A small multi-label image tagger, trained from scratch: layers 6.
Rows from block 2 of a small multi-label image tagger, named by matrix and row number. Rows with one number belong to one neuron. Each number is 128 + 24 x the weight over its row's rms, rounded and kept within 0 to 255. All counts start at 0. Numbers have three digits each.
After each neuron's rows are labels from the 100 images, of 14848, where the neuron reaches its largest size: "responds to" is what is common among them. Only what is clearly more common there than usual is listed. The data: regions of photos with short descriptions (Visual Genome).
# gate: MLP gate (model.blocks.2.mlp.gate.weight, 960x320), inputs 40-79
# fc1: MLP up (model.blocks.2.mlp.fc1.weight, 960x320), inputs 40-79
# fc2: MLP down (model.blocks.2.mlp.fc2.weight, 320x960, transposed), outputs 40-79

gate.580:120164152126160098149106149101141138106100134120162157121155110174097123122133086120109152135149137144130127143122133082
fc1.580:115151120134116166114126130163143105110155108119096092098128149127152153128162142129161116160100138152136126156146120143
fc2.580:126141173115146118131142109155114095111073167136135112114169124114117130124106132102139109125118127146142122115090128110
responds to: text has "blue"; text has "sky"

gate.715:150105105111124142106159149134144156158065076109075113141091127152110174144194102174104092121093124116155109139113094138
fc1.715:129127142134158116119168126156153128107103135131082127154140139131135158105098152114097119140153125167123157137139120140
fc2.715:111089109156142119132156131115116147100139134141103103126140152149135152113107184087131107178164119129060172089094150086
responds to: text has "white"

gate.136:121143178134131137148109121140090117079176116140130146147128135157091119156147112068130098175151136114107141120132127131
fc1.136:118156149120103114148133125186100111081156123115081178132141112162141110132157162108135113168095162163139141149157153093
fc2.136:113099163130129122074116143143112135115125150110131128102140123125135121135114153175106105099122168131150138108134142128
responds to: text has "man"

gate.41:141130108094115104104114130140063104125127163136082130099106114084157129136127151130149138107113084144131130170137142139
fc1.41:171080125131131176095097162155114151132116146143149111116103193123095113118135110081122140118142112123142142080082119103
fc2.41:100102126141121117160174147110132178110169166161172143129088113116118107119123207107093111152139154143127105152133103149
responds to: text has "sky"

gate.743:104129104139159121102110150157150095090178058126097138146133130165133136149153105117120084140095123123137142122122133147
fc1.743:128111187108136098131144124116139116124118093111103124152083117145157143131134093151083125116123156159128129129139155106
fc2.743:139157127150122115108118138149077133117133151114157117116135081129111094098143120190094111132115184191193122111118171103
responds to: text has "man"

gate.232:132136181181106074130099113163125131102137122111132145134124120160145080128127102091158125159138165141121155112106123129
fc1.232:171172102128146114123157129157107164099153129094111172104147108102141141105101067119158087115131152140154117108122153093
fc2.232:128117108133162160126167137129137158112113135081114190108114083132145125100153191151150109128145168142121137109101135147
responds to: text has "man"

gate.497:117154128167098075118142111145125091119130079109156109116124143139137147129113097103123108166127113135110139162135147147
fc1.497:089097106131153151156096099105132140156110129123105131100156124118132141072113125175150136119162137137083150121170112109
fc2.497:087125085139104100125140125151128144144083101147161111125123154136125136155153100125139120139120125157137102150144091137
responds to: text has "man"

gate.588:114157150121116137122135113140134088103127127155150111159173132162115106092119134156129108158142105147127111105107124101
fc1.588:121112138133155133153102113107140087149163136155096167158144126146088089149127142143142149100126133118110146117080144150
fc2.588:150135111150155135137166101125143067126146151081187116138112163089139126119113127124088100085136131131162117106107139101
responds to: text has "sky"; text has "blue"

gate.600:115148122099154111186120154122150125153144089146112117094128135153114131105112119101155127138113153118112117169148096144
fc1.600:120124117126105120061107163149097129109096119145123150128092156103114133124173118107138155139121091143134100166124147137
fc2.600:113156113144144135145137142139091110155143127159108114110156141131127139153113130131150145133139108168163083101101118128
responds to: text has "white"

gate.576:096156122114095156135101121139139106125167135106139130097149150098094133119101073121098113156113100139102068089117113120
fc1.576:127139121143122088126136157128118157124133106137136124151126138146153127113145180112177103141136120080146124133124077135
fc2.576:138135099135109157114111141120113132172098158146090147076173120164146099072127128128126144163131095146104140124148126121
responds to: text has "white"

gate.540:095138177097154143158137112141159120173149138130134124145122118164121118098127126137143148126102145162128143133140085126
fc1.540:154134111120085112086139133127080126080128154160157144090170120094165158165081136103113084107151115121115106102096149161
fc2.540:142132158145100143075144137099117110094101131090128115129126123139132128108121116181125116130126129082182157141131108143
responds to: text has "sky"

gate.654:113087128108127129123121109126144109159138114207155118114127115160098093107102166120152151142139106174110096123137131119
fc1.654:147124126170093157098185167134116115104113153144174145135150116094108132102121133146106128086161098145158121102116135128
fc2.654:166159109156176127089191150120120145104129102139103125096142085094143174137129125158140087154162088144176128115141144160
responds to: text has "sky"