config = dict(
    train_examples=203450,
    image_size=64,
    horizontal_flip=True,
    hidden_act='swiglu',
    mlp_ratio=3,
    head_dim=48,
    qk_norm=False,
    pooling='class_token',
    residual_init='zero_last',
    batch_size=256,
    epochs=13.7,
    lr_schedule='poly',
    final_lr_fraction=0,
    warmup_steps=320,
)
Rows from block 2 of a small multi-label image tagger, named by matrix and row number. Rows with one number belong to one neuron. Each number is 200 + 40 x the weight over its row's rms, rounded and kept within 0 to 999. All counts start at 0.
After each neuron's rows are labels from the 100 images, of 14848, where the neuron reaches its largest size: "peak at" is the part of the image that holds the peak. Only what is clearly more common there than usual is listed. The data: regions of photos with short descriptions (Visual Genome).
# gate: MLP gate (model.blocks.2.mlp.gate.weight, 960x320), inputs 0-39
# fc1: MLP up (model.blocks.2.mlp.fc1.weight, 960x320), inputs 0-39
# fc2: MLP down (model.blocks.2.mlp.fc2.weight, 320x960, transposed), outputs 0-39

gate.424,208,124,180,234,165,197,232,262,213,126,217,188,183,188,193,201,172,192,176,191,133,167,212,201,237,135,217,296,171,166,199,191,259,128,261,306,180,221,210,205
fc1.424,196,256,208,230,189,287,219,105,270,246,190,314,251,209,157,161,275,217,201,189,252,209,135,210,202,224,219,246,207,171,288,221,175,224,191,178,206,208,271,257
fc2.424,225,124,257,267,211,240,199,161,244,137,245,219,211,163,198,281,196,202,274,191,224,240,197,193,155,224,225,192,150,214,192,221,236,227,243,258,242,219,208,173
peak at: bottom left

gate.666,200,191,130,220,226,276,287,240,250,211,174,261,284,178,166,243,131,209,190,242,150,233,241,149,164,240,200,205,240,238,203,244,211,171,246,221,273,227,241,234
fc1.666,286,203,204,170,222,241,175,192,158,162,242,144,198,197,209,235,154,237,246,141,172,256,231,166,203,177,211,141,198,221,209,225,206,253,243,187,164,188,228,220
fc2.666,174,286,189,236,195,202,253,160,150,157,235,191,154,241,171,220,178,180,181,203,219,203,271,209,266,166,124,207,168,140,166,223,149,216,136,240,184,219,129,305
peak at: top right

gate.475,166,226,269,194,163,144,286,248,138,225,260,149,156,122,194,231,183,236,167,167,208,190,181,229,173,145,193,147,149,168,211,192,179,176,136,162,165,215,238,206
fc1.475,213,227,182,147,305,71,181,201,155,213,176,164,204,164,194,158,264,203,233,164,187,151,188,112,233,142,225,199,172,218,143,212,226,131,230,207,185,170,214,236
fc2.475,158,160,189,172,169,217,170,224,144,190,209,149,223,257,181,178,202,272,216,176,210,191,256,226,168,229,212,211,204,177,238,234,129,312,189,167,197,213,203,147
peak at: bottom right

gate.311,168,252,157,234,176,197,185,249,185,223,242,214,168,153,216,120,142,154,265,184,164,167,167,251,169,211,144,261,185,219,175,175,225,168,197,220,254,141,182,223
fc1.311,133,302,96,186,139,166,175,243,224,225,133,257,137,143,221,255,158,197,197,261,217,221,265,226,173,180,193,240,207,234,224,191,199,208,256,177,199,252,197,255
fc2.311,183,192,200,222,175,200,199,194,252,204,215,224,191,252,184,189,187,209,203,192,222,237,206,194,190,234,236,171,200,196,250,234,189,220,201,190,178,173,178,223
peak at: top right

gate.443,213,132,204,183,260,227,193,194,209,242,260,194,213,256,208,212,192,190,258,202,224,114,193,215,219,185,183,127,174,176,153,205,211,193,180,261,208,141,140,223
fc1.443,221,175,171,123,147,248,209,115,143,301,177,116,248,176,228,211,180,198,176,247,186,222,182,214,185,169,235,145,216,217,216,281,255,204,189,213,186,218,202,254
fc2.443,163,203,149,236,225,215,112,245,187,222,228,216,172,218,160,164,207,154,128,207,177,199,186,260,200,248,174,209,232,182,215,189,200,246,164,226,203,206,148,186
peak at: top left

gate.8,145,156,216,207,204,219,174,187,204,193,223,167,201,169,177,210,145,246,230,201,155,187,223,248,156,188,198,201,205,188,151,164,174,209,143,235,197,180,176,169
fc1.8,209,219,261,219,268,233,190,220,220,243,147,185,200,242,247,288,208,183,236,140,199,213,256,195,193,174,153,148,194,233,232,223,191,277,207,241,190,142,243,214
fc2.8,237,179,186,143,263,285,202,152,141,184,180,235,203,161,154,218,201,211,215,234,249,157,146,117,222,268,245,270,212,188,217,232,234,164,204,159,294,173,171,213
peak at: bottom left; bottom right

gate.526,148,136,254,146,188,213,163,255,233,171,198,200,153,231,234,206,188,207,199,180,155,225,179,224,177,281,214,231,153,254,154,212,224,205,179,204,209,227,206,150
fc1.526,250,198,203,198,206,160,162,227,272,182,220,190,186,194,150,192,149,137,197,191,204,179,216,235,194,200,171,227,175,161,204,196,183,252,248,211,215,127,170,177
fc2.526,156,214,226,200,230,201,283,224,125,199,205,260,229,220,215,125,176,195,155,243,107,167,164,174,268,172,193,177,157,207,170,193,186,181,197,163,238,221,202,253
peak at: bottom right

gate.400,173,159,191,255,223,170,138,310,198,186,242,140,209,220,195,125,171,215,229,234,157,146,150,229,163,205,185,238,165,223,212,151,192,259,156,168,171,150,188,156
fc1.400,263,166,212,234,180,206,196,222,211,185,158,209,220,236,193,195,157,251,263,209,147,273,216,193,151,234,235,134,185,186,215,182,238,149,203,222,203,163,126,168
fc2.400,167,191,254,266,172,187,197,226,201,221,215,241,294,219,204,200,209,241,282,93,182,211,230,211,114,235,239,208,274,200,237,213,204,209,262,215,173,144,181,156
peak at: bottom left

gate.607,161,155,232,228,257,234,184,206,141,239,199,216,218,207,161,195,202,160,169,170,181,164,121,234,239,208,125,234,185,180,144,180,189,226,272,171,284,211,187,187
fc1.607,199,208,151,217,163,195,154,237,176,132,231,237,192,226,240,135,130,130,124,222,240,194,171,151,206,172,198,220,218,137,204,210,223,190,185,177,220,214,165,272
fc2.607,221,210,125,269,150,146,159,127,275,135,108,238,186,162,197,210,273,211,255,244,222,210,217,150,150,232,124,199,155,237,207,222,198,222,234,138,119,269,212,157
peak at: bottom left

gate.710,122,187,201,154,148,186,229,224,184,211,252,114,219,104,225,194,215,156,190,214,241,224,208,256,288,261,189,153,173,217,130,130,261,137,136,225,216,134,171,238
fc1.710,211,207,266,278,168,255,185,157,249,194,165,207,212,242,261,141,207,187,217,206,165,238,199,175,202,135,207,232,201,229,197,230,187,217,233,229,172,171,191,221
fc2.710,203,238,141,172,145,219,199,184,249,201,226,178,165,171,193,154,229,209,252,184,186,208,207,228,245,134,228,133,199,204,189,160,160,147,176,263,126,167,198,190
peak at: bottom right

gate.38,291,128,179,215,236,242,192,226,264,229,186,246,214,276,156,140,162,101,166,207,222,235,201,257,198,265,176,203,196,238,172,147,218,188,319,171,204,199,115,171
fc1.38,216,192,231,219,161,117,199,153,185,246,199,145,167,241,112,195,282,155,232,201,152,204,264,192,226,236,170,230,185,205,210,193,220,136,223,251,179,302,270,130
fc2.38,151,204,147,259,255,137,234,249,207,226,249,179,162,266,199,212,251,153,187,141,197,255,172,235,245,235,285,206,147,239,206,195,189,251,203,206,112,174,195,201
peak at: bottom left

gate.97,186,209,205,187,163,244,158,262,265,158,139,203,167,231,214,249,181,139,178,162,155,189,178,125,243,237,240,109,200,201,253,161,258,204,188,172,172,201,170,185
fc1.97,212,222,235,160,279,250,173,229,256,167,189,248,236,255,196,214,196,75,169,218,195,225,177,180,275,203,199,189,248,168,242,165,267,164,255,194,170,259,237,205
fc2.97,182,214,130,187,105,178,88,250,223,188,164,145,223,240,180,204,148,206,163,176,204,210,196,204,103,125,181,177,162,199,220,196,162,167,230,149,152,243,198,157
peak at: top left

gate.755,181,228,258,250,179,225,222,165,230,180,193,184,199,247,133,250,199,197,185,290,217,125,187,217,270,169,187,143,204,286,171,212,182,175,206,227,191,189,153,208
fc1.755,165,240,257,180,239,186,154,163,223,203,206,233,184,158,227,214,218,193,215,160,183,244,177,168,167,272,238,252,238,160,218,113,240,293,213,307,160,226,214,190
fc2.755,154,193,232,233,231,163,225,115,161,204,203,233,241,162,249,184,180,260,247,209,224,135,222,233,217,184,154,173,236,257,196,161,135,193,209,219,158,188,93,200
peak at: top right

gate.704,218,228,165,239,206,184,267,245,154,184,167,191,235,243,169,192,173,264,219,118,159,129,143,205,141,192,175,185,167,199,211,220,195,212,185,208,202,265,162,249
fc1.704,205,176,136,153,183,188,258,213,230,187,198,198,235,232,254,235,217,132,197,168,235,198,249,181,252,216,244,114,143,240,174,201,233,201,251,183,195,224,144,229
fc2.704,167,179,197,191,83,189,167,187,164,153,250,156,181,180,234,212,180,173,223,311,168,169,217,240,214,170,210,154,284,197,166,249,193,178,191,236,197,221,224,205
peak at: top left

gate.433,206,197,209,190,188,224,200,157,189,225,83,179,167,249,204,209,195,228,228,223,217,184,145,190,195,199,218,150,234,272,228,184,239,182,218,193,177,225,130,204
fc1.433,156,248,187,194,248,198,230,186,133,217,144,251,113,270,261,275,161,259,166,272,238,148,207,147,197,210,262,213,123,179,180,202,193,219,187,209,191,157,236,236
fc2.433,182,242,185,184,223,239,195,166,107,266,201,173,127,149,165,195,216,182,93,167,216,226,211,171,225,198,252,240,210,209,137,173,221,209,131,196,173,311,220,248
peak at: top left

gate.621,235,135,225,248,242,246,168,279,233,216,196,193,202,214,221,201,154,234,182,121,171,161,158,225,174,163,257,202,194,166,240,222,179,181,142,200,184,142,188,235
fc1.621,195,233,151,166,230,139,160,259,246,130,171,145,206,144,256,285,209,200,230,79,216,174,176,206,199,125,286,228,200,206,206,234,143,206,180,217,168,198,182,250
fc2.621,185,186,203,235,189,188,116,169,169,177,186,137,275,191,147,296,220,224,217,247,189,273,199,204,163,245,170,201,159,83,215,239,115,226,167,133,184,200,201,202
peak at: bottom left

gate.45,183,171,231,207,216,191,234,243,159,205,252,173,194,190,216,135,220,207,165,177,199,122,153,259,246,187,172,201,166,193,124,187,207,120,198,266,242,145,207,258
fc1.45,176,206,213,206,245,199,217,210,204,213,125,188,204,152,266,273,192,167,220,167,253,181,211,219,223,246,188,177,136,232,144,181,247,124,185,165,157,181,186,139
fc2.45,197,201,216,120,136,134,192,242,190,222,153,196,178,207,206,191,182,156,188,167,197,207,186,294,170,249,211,198,189,207,254,267,158,195,165,175,146,267,233,227
peak at: bottom right

gate.165,222,188,188,193,214,203,204,239,195,230,162,242,138,218,181,181,173,137,172,169,148,153,101,155,232,204,204,199,172,227,162,183,223,168,230,183,194,205,185,202
fc1.165,232,107,262,172,183,228,189,227,212,197,220,186,255,172,154,184,221,217,210,211,178,211,190,276,246,258,214,164,161,147,133,269,204,215,162,157,212,189,215,160
fc2.165,191,199,199,163,246,184,219,205,168,185,253,201,217,149,210,133,221,171,166,155,141,162,180,103,159,196,175,301,175,193,159,291,184,248,228,198,222,216,114,182
peak at: bottom right

gate.754,163,184,174,227,181,175,182,270,170,212,162,243,160,189,204,201,241,264,143,121,186,166,172,259,206,153,241,231,221,278,166,176,177,138,192,227,216,176,215,221
fc1.754,161,249,236,157,199,198,245,202,226,206,168,190,270,147,161,164,170,136,194,239,210,216,198,189,194,253,190,124,117,164,295,239,258,126,205,128,124,230,228,202
fc2.754,168,156,210,235,217,252,198,211,232,176,240,259,140,131,183,193,242,140,154,192,195,185,183,213,226,188,183,151,255,174,158,242,228,211,112,258,148,168,202,192
peak at: bottom right

gate.166,163,187,230,174,139,189,200,172,156,275,227,207,263,223,181,182,246,206,160,261,216,177,143,175,184,191,161,170,173,175,127,176,141,178,200,186,278,160,203,220
fc1.166,179,175,198,212,228,205,193,262,185,169,113,184,216,177,144,213,152,179,240,192,235,166,190,214,215,246,233,186,217,227,109,181,157,133,171,174,269,172,164,182
fc2.166,257,215,152,122,182,269,168,186,228,190,141,293,179,139,160,238,192,196,130,207,207,145,209,210,217,186,259,189,198,170,163,215,217,168,203,208,171,174,146,226
peak at: top right

gate.28,200,192,257,165,207,232,229,206,198,257,249,141,221,238,172,136,163,136,147,217,186,98,196,204,208,169,171,186,184,214,134,269,220,161,149,261,162,199,158,305
fc1.28,247,164,270,218,206,278,205,177,211,224,204,170,212,172,125,214,212,166,157,226,181,139,240,212,224,208,159,163,169,199,275,165,161,182,234,192,195,233,205,165
fc2.28,207,139,196,265,237,123,254,156,196,211,168,205,199,198,106,167,204,240,292,189,168,155,172,201,223,254,219,192,190,204,269,170,216,264,223,207,164,144,183,247
peak at: top left

gate.664,181,163,231,114,115,144,215,254,213,203,244,172,208,136,191,195,110,200,202,214,197,279,191,138,238,255,140,232,129,184,180,219,224,147,140,260,257,237,199,175
fc1.664,239,190,218,211,242,212,193,203,241,165,196,161,211,228,225,125,263,165,252,175,214,194,169,221,262,185,137,230,198,254,202,249,185,191,279,189,182,203,230,256
fc2.664,193,86,225,156,169,278,137,180,169,223,211,136,190,237,223,212,156,267,181,158,235,177,235,127,195,218,207,196,185,155,181,195,223,203,100,257,307,173,211,212
peak at: bottom left