A small multi-label image tagger, trained from scratch: 13.7 epochs.
Rows from block 3 of a small multi-label image tagger, named by matrix and row number. Rows with one number belong to one neuron. Each number is 500 + 50 x the weight over its row's rms, rounded and kept within 0 to 999. All counts start at 0. Numbers have three digits each.
After each neuron's rows are labels from the 100 images, of 14848, where the neuron reaches its largest size: "top examples" is what is common among them. Only what is clearly more common there than usual is listed. The data: regions of photos with short descriptions (Visual Genome).
# gate: MLP gate (model.blocks.3.mlp.gate.weight, 960x320), inputs 0-159
# fc1: MLP up (model.blocks.3.mlp.fc1.weight, 960x320), inputs 0-159
# fc2: MLP down (model.blocks.3.mlp.fc2.weight, 320x960, transposed), outputs 0-159

gate.707:522546470552484441627414435454514491493473542519534580517552452557488561415471570511481506484527501504522431503469388482519594396601577499475485635470521528549500430457554543506499523546478488538620433543549468511419607542465486664517494355504434484495523628570526405608564600585475401463456482492569485518490492508468461494488493448507457541472530536559497402446428514562445540487461483506468529437460531538551455473519533552563555467473465568553545564492514478426507544518529481
fc1.707:519530561442555560487440543464631590511464427505473399453559474494480604535575471527535499540527520516524563548526390522566561470509454510501559532470507543551388543449548511471483512478399589396487584443576454443475496429519515500483472555484565519566463434466344490490506512604458461504517481578617541519494474516465461557534468555474565487503528469558477498487520428477526533538532575598428488446491510472451533488442482525411532487547540402441526510533416503514461456605446430
fc2.707:510440587528459542454453500489424609425455552470488526460461494531546492448470466594530545496530471470519627464528442431444557474464492595396490535551487532515406525482506503484443430527447506447502563632538528533516612500442556546465639511492490578530518454500476464479480445552535452497516536503474447456588447522526499565580412534495595421481413528620450457407551467521530546508496507543536473491432557548538432456505496461471479450505567455516354556489490529468485502556466472
top examples: text has "man"

gate.474:613399606495578414470515513484577496522530508504558480468453498592509428517498537425520494541503524585523571521528457525439448536486439467496523526463467538544501495500565463512462435547442481515469569478539544531448528493525553609537429504545501537514566479489563540430507484402510528465525560592554446529500445526444606521510490576469452477496597423474553482346508484575522452561538544513468448493522487561465576445483484453440427521489490445558492479525476490467478437482529500
fc1.474:513511374553416539532375504556432541562389521527463523460558528530514459467413505572520455508549541506612462604476502473542595395576512487461397535483534488477512475541512517467465469513458460562475482502536454453494523462564482523417563424515465439508473485470434381523518552577578525471551439433514572422464483442521441425557481539483514431485471593499485472449434514521538479515385496573503481473487526547500422492458425520461516448541458553498521483450521548504531451518507510
fc2.474:524428554520407500469451512530384573535464463512531501468522496532465407525441537479430560496466510510481473401543518479457479529483473517439481522558480449467477451462487448472560533459500499558485552583585546567531464477558522474428475483469463471480428557478424435568523480512512403551485505496491504511639506518554610556492464417536440472418473547512559549587525587520456480488567505409532439574485534574497570451493663561516414419562467457553431540522533429501469568455499559
top examples: text has "sky"; text has "blue"; text has "white"

gate.437:499562505470453483537543579490564492487544499392540432479482444524506563592528444383548466484583512428506553570501484569507516533527559537416410509536474425565376544534406518457460475508547483521529533401603414512518499478445464619486415560570477526520512496429415518476416467490431463524524546586539487455608446519480499537416492464415408507505570458559514508525524555517525515477527516538504468509486531549455446351588485449519528469522441456520445464548434483507421495446508560
fc1.437:503417583489561495457466484547451508538540508591515555457493473462415415501475499498497583474453560523546574496590503485543469434510495507486461416502513554479531405444505520571494514556447517467549490631486558478507520474589498436526505465564447455499505533581468465509603583594547397524512383534559562503422536494518447549447501448532478513572494473481469517491426453507483471576535506423493526441464545436541513559514493506381534475486542452573567598478548526432492434619492456
fc2.437:409513480504451483475468538421534525478446507542538530495487535478472462528499493460467578453544493493536591468535453482519516541496470554493404453451499535450376522402483464460385542623401506491486465514537517527627420470584391610462460441534493587479510474636459484671511502412466474563484515480512468568429476507487505481541495498482480506508487493454501522518559525585454488512439430521382486481496587430565495404450454455434489490529503439581496474564493511565530496557473459
top examples: text has "sky"; text has "blue"

gate.167:485470543512512459547493458518468580563424463533537491486555408514479593479560441457461498522471498588571495427580558446505523427612461530481520527461526467507472505435484571509522535420509486488485493572579444502532518475455528530504473544365552486521472464496488373536544530522464509407590437552464567518588522518425459552622488462562493535386543406555549477584428498429541643471467437422441512478428532365549481456487438593534488502463599491559468483586480491550501522473485462
fc1.167:538422523517576451568486536545506536505421575618600414514547438566510550572523535522518414548415568592565393514595431445489482415476502541555510601441520479519539398472518654542527564531455452500483437603516568484469547558565477470545540547493498597516494505522457406586481577495456586441531476537450575485497483502498510573513486463544476491504514493488504446538380456516566467556515527426525488478445537481523544484373542604439493519581489447491540440505518428441550442519495430
fc2.167:480444536463491511471523525418445543455465559572489463418526520529513498457583483541525436444464470461566525563448593418558367515514541477496535547522494462515499436484451494468493565555546446528552603559499464523468504491481511445472455463451480479474450479577528527523458419497513474537555497532477569573498565497476501569588520556520546433514476523533406403513477495489485589505519500494513500511414454482490575533473479481453484551575457505494475492464514455522519535475547458
top examples: text has "blue"

gate.88:517461535386502471443468529527571434581522487434524575562491466495480488463546503494491513490601530560537454609499475500461450523571392476505533483470574535465465411591460413536515606567503473370563438520393463508416549578410547596566563472516428475530527457554496559552637596491528503478553508493490508508403526472487525390495476434514495578534528620476547594557462626531485413515432486506511533468528594492485427484577569500429481547497472483529527424438476476410513543566504450
fc1.88:440536436477486566559472566538449433483484559449515473508480475534489491509442530471446578401564474556423435492567403572504472521382578530524454528513542619513480437508561450454510446521498578519495469580501467533541519523474482573537502440585518473502489470485578502556476481533506491516491489543551489512491508466495468563453473483504401491488526544452485504445454487443438574451591595489509520484580557565542481529457501488611471448441455443406468469490573516545461595425456519
fc2.88:465580451527491445481484474460441563481608491574471508479595558535540534506521437503469461520486475558556486459472504554481498491464443503556581503517478467442554484509492475448535508427527548556522516462479501466504501512475540491404488510510504520455552538529470520489455567494497490536547484512490585448489486568525422508533473428582590536499501464518540532598457435460486495480465423373473525603466414477507522559419459516442559486512473487435551594522442496511501477561508508
top examples: text has "man"

gate.761:506431571478448452577457516478595465468429503391596498573461466426466495513556488379444519566531507534482501504487530508416531540598545471614549416541479482549546521496453391510535507536421529542573507529591414562477457473487469566591427460496528532470502503382492578487597496394521527511459536528491457476476442463516533449467498512474466516476536494459534474517543607433493438536501454601474481510567520466440424487507492506487511462497461530547387436480545465411497590439539566
fc1.761:491470503452590617520503479435559483481532521512536516620538538515552508606458545515549544533382492622484585568501479478509456421510452459567513447440573553466528505521525568507490523544478483451433465549564480475480586417444499458517470536540600523441536363456442592451466454458610484570532520518532535513525486483463538577466539499472531458458468494488527495416474490443454573407494508539459492528525464471511538521495465579467630588524569428492531448612346541491432519555430524
fc2.761:517497455551542536473463564543472428397581518514469464553582531505514471456470559484533408458427517489472526468472458491529581476463477546473517600556447406530495580512487442425546540449518484473542461462383423512446552543482416433501513378477459487498488557510482511527501450553502521566491610443431438533484495563516474509450521520513481536529497557539479417629568484552590501501541522480557575534477471538518497499534518566563464488437452475532496478519512452513508506448497373
top examples: text has "sky"

gate.322:594451559459516532513512495620523482505519426385568562432480429505483488410559476544573517444470482577566624480498543508459478447598456525521516501546466476571460519497541481447508501493429514506451544476588497471529454484444477572532365623526556574481523496477450528547481528366433483474500471528633449436527499578419490422569530591424477495588506479615570471456480492479571504507481514544379479559453533448525624466446472402420415488489464449540519482508514545445493439526500536
fc1.322:533455567493444473498488545475465431494539488553558468455484474563519444503447550553505580539570550480487397537500455421593589473522518472561497462448468501480459529593471524540581468493465511498433368501585445532536518472518500460433521408502398490543389514540450447574487505604478460512544465479534498534461499406533448479453413460588493443533521608497460589471448576592518479435470566504490525425552487626562376546508526593533536457525520521430551584420543582529559441536522575
fc2.322:531503559465501521523491444504480549514579517498555581510447471507490456523545547445492559551549583535537484546496519410452510497577473458498498514505440494449564438569515390501538485486505457478482465526524415484494526459559537573571424434454566553587469471446456418556474559588490443458536489557502488477468475368394520404568470506579400504504517470525511552511437610487479446444551576500611489577494552543450500476549496423492413416569467499456564586455554497419488484556466499
top examples: text has "sky"; text has "blue"

gate.174:484478501558455580593443406530461595521484462445412541456587428465478452546488515420494583522526533445481546527537535585396508454464421527444531457547441492435560539442479514532474499485536558600528549462506526470440416489521449544568485655460557475506476580564454535521479504551463489423564517571548523484623487529455501560544532527528479536433535418517555528469482449404457487440518506554494503521542560537488469584529426495420599411410508532468510566566542493514483490482374502
fc1.174:541465545499491417497552599509536488530583501478496499514425484554511509456466436538527569565499466473570642399563507412465440486598450575516581503498531499470411551498497550535554428480603494375504573500521418503452510425531526504554536522490489474478492404474475505504511533434536546543568449440467498522463553523515417470485521466493582595485510491437534654474533573459444517556467480504516538506549433440466471464520585433487591442568611493580484447577439422541496523487533524
fc2.174:517452518496527585567466515544588519544525533594433483394356432569511427487504431513477432429537566447553362618510454507580479508471501512432525549508532594469515508496445537532494426547542571492522488447517504445470607518527472496517492541423521522376559431537528516566510481479478449488437474452513493525504508369457474529409451520511523503494510468495423498515516466481475512450520583558558458463558487571548467508496425510466401490558506578448545479546396504501501563479451470
top examples: text has "man"

gate.164:601508518532487457544512527487556537491464500526476463514433492585521444487532544400444451503514536516522407559499465516503525526525506511544531534447487492533483518480569432448482477517433527586461580455465507535543525475550462620458569529542450527522504486422453493477438509444544488560481592548586535561503433552402561576564499463402422480379557518528502438446580510551504513464487501596525437471510539548463497494502485486487529460451457342457429451480534462483507444494493542
fc1.164:510554500420538536533542532470606430441561532411574450547501496414531520553509487403605451377442548388433590568473568556458433454581598561566511473517455424502515454503457522594511551480400513452484466479529451545517448463441457438447387582504473440529490433488420566469470415459495554559383484516456498482566495499505480586533494477477548430578498431488580543532554435470468540509486481530532465505429517389482491531479573462487591596574556484525429502526454486459465481375531574
fc2.164:505439599441505518449471479524463587489565482501477537476476491566464493495525472559435436535515538494392461573443477426452406494543486491573514438449391513485555497504490481499534453504614460391526579515536501509509478428524463557464564466531519508574523512468475543388597560489499579465483546502391552485536520480517481552568562582512521507428460520461520449519463393514496536506562506529452503481426461494495451599585475478548480540585603477462558555482378500454482490509512571
top examples: text has "sky"

gate.415:483500562534451507557436502472459549468475589505513508472565464616523514554434575516415456526411453455509440539503536502516594457470526492454473593562529437519449585494497563512475503546512541514529566531485419531437546528528471505472532440509538446447546601521457409509523545607450399509411458537541542498564440493489485483487540437504498501472525505586436478515497476443560498484527441575403492509471419585525456462533514486500540442470401555529526605560454456508454527508508587
fc1.415:431467467459507546572493442478498477510519541501470537512534445500584529544440585485471514545460441424494502535488518509480538518521554505480445515564533506537477480440509630564474546528537492488639507479464448506440559472540546450532499387582535529527508550568418516463482443516422464464395522508501582515517511428576540466479531440514463532394488443522500471578445542359538410438505401586498491583457427518484556505506550440482515529550493534520540537492434477471526524524504489
fc2.415:532529509449513471420465537525492436493563529485568494536423513505490485488474456453559623485618492487570582440480534467526471440468501480521618413476544565569583490474515515473518495466462577492485493531450523440543516543564555466549452520480515540508539507551503479570413436483551538547527442411516522498407570497498492501540507562516444495606514540376554537510430479518456533442476564457582494491539541484455471490503465503429467528481546504393505492424539583539597530436508510
top examples: text has "red"

gate.36:599461535469520507611494496473539420465527528465523479513462458521456549551477507419532518448493461557506537508465524551439407483560450522491570498564467497512529555497455535445456454572527478516513537490540468511530509441493467575506463494526487531480545539490508502473532508535355439478541467650599438489528505477417560504444528407485406491485606451585525449481491516453522438515467491582459487505523585472469539519474469593528574486532537561591475453580549505458424412493549437
fc1.36:452524533491487536537489460513567449462516525515500493420472488522549513499522524512517492478459481516461447547415444588503446491564457570580647494511517531529526573516526493501465423463494447568460568500504501487507468497439453519492532506534531489519474531539567582454542516437436593500483494424450529541431544551428583518541478517475529472484541472433466483439552550534431470478550472580488453480540432399460501544450541607571546557524522598548497467523418502477446438448584466
fc2.36:468571521524494543474456472480558472476549494404497505452487566527468554433500500575561500532496467466487493570473457475519510577518467459571539517481483508524599547507656590526515427480573559488462523408458532455477601459493438516465565507574520494471559482464540606451539522473514572444474478479460490485432438524500403483468465605475550441550449506458487377443512414570560562469429452542508546471468445512541410594521430416536512479515550590498587524445435476550512490491507487
top examples: text has "sky"; text has "blue"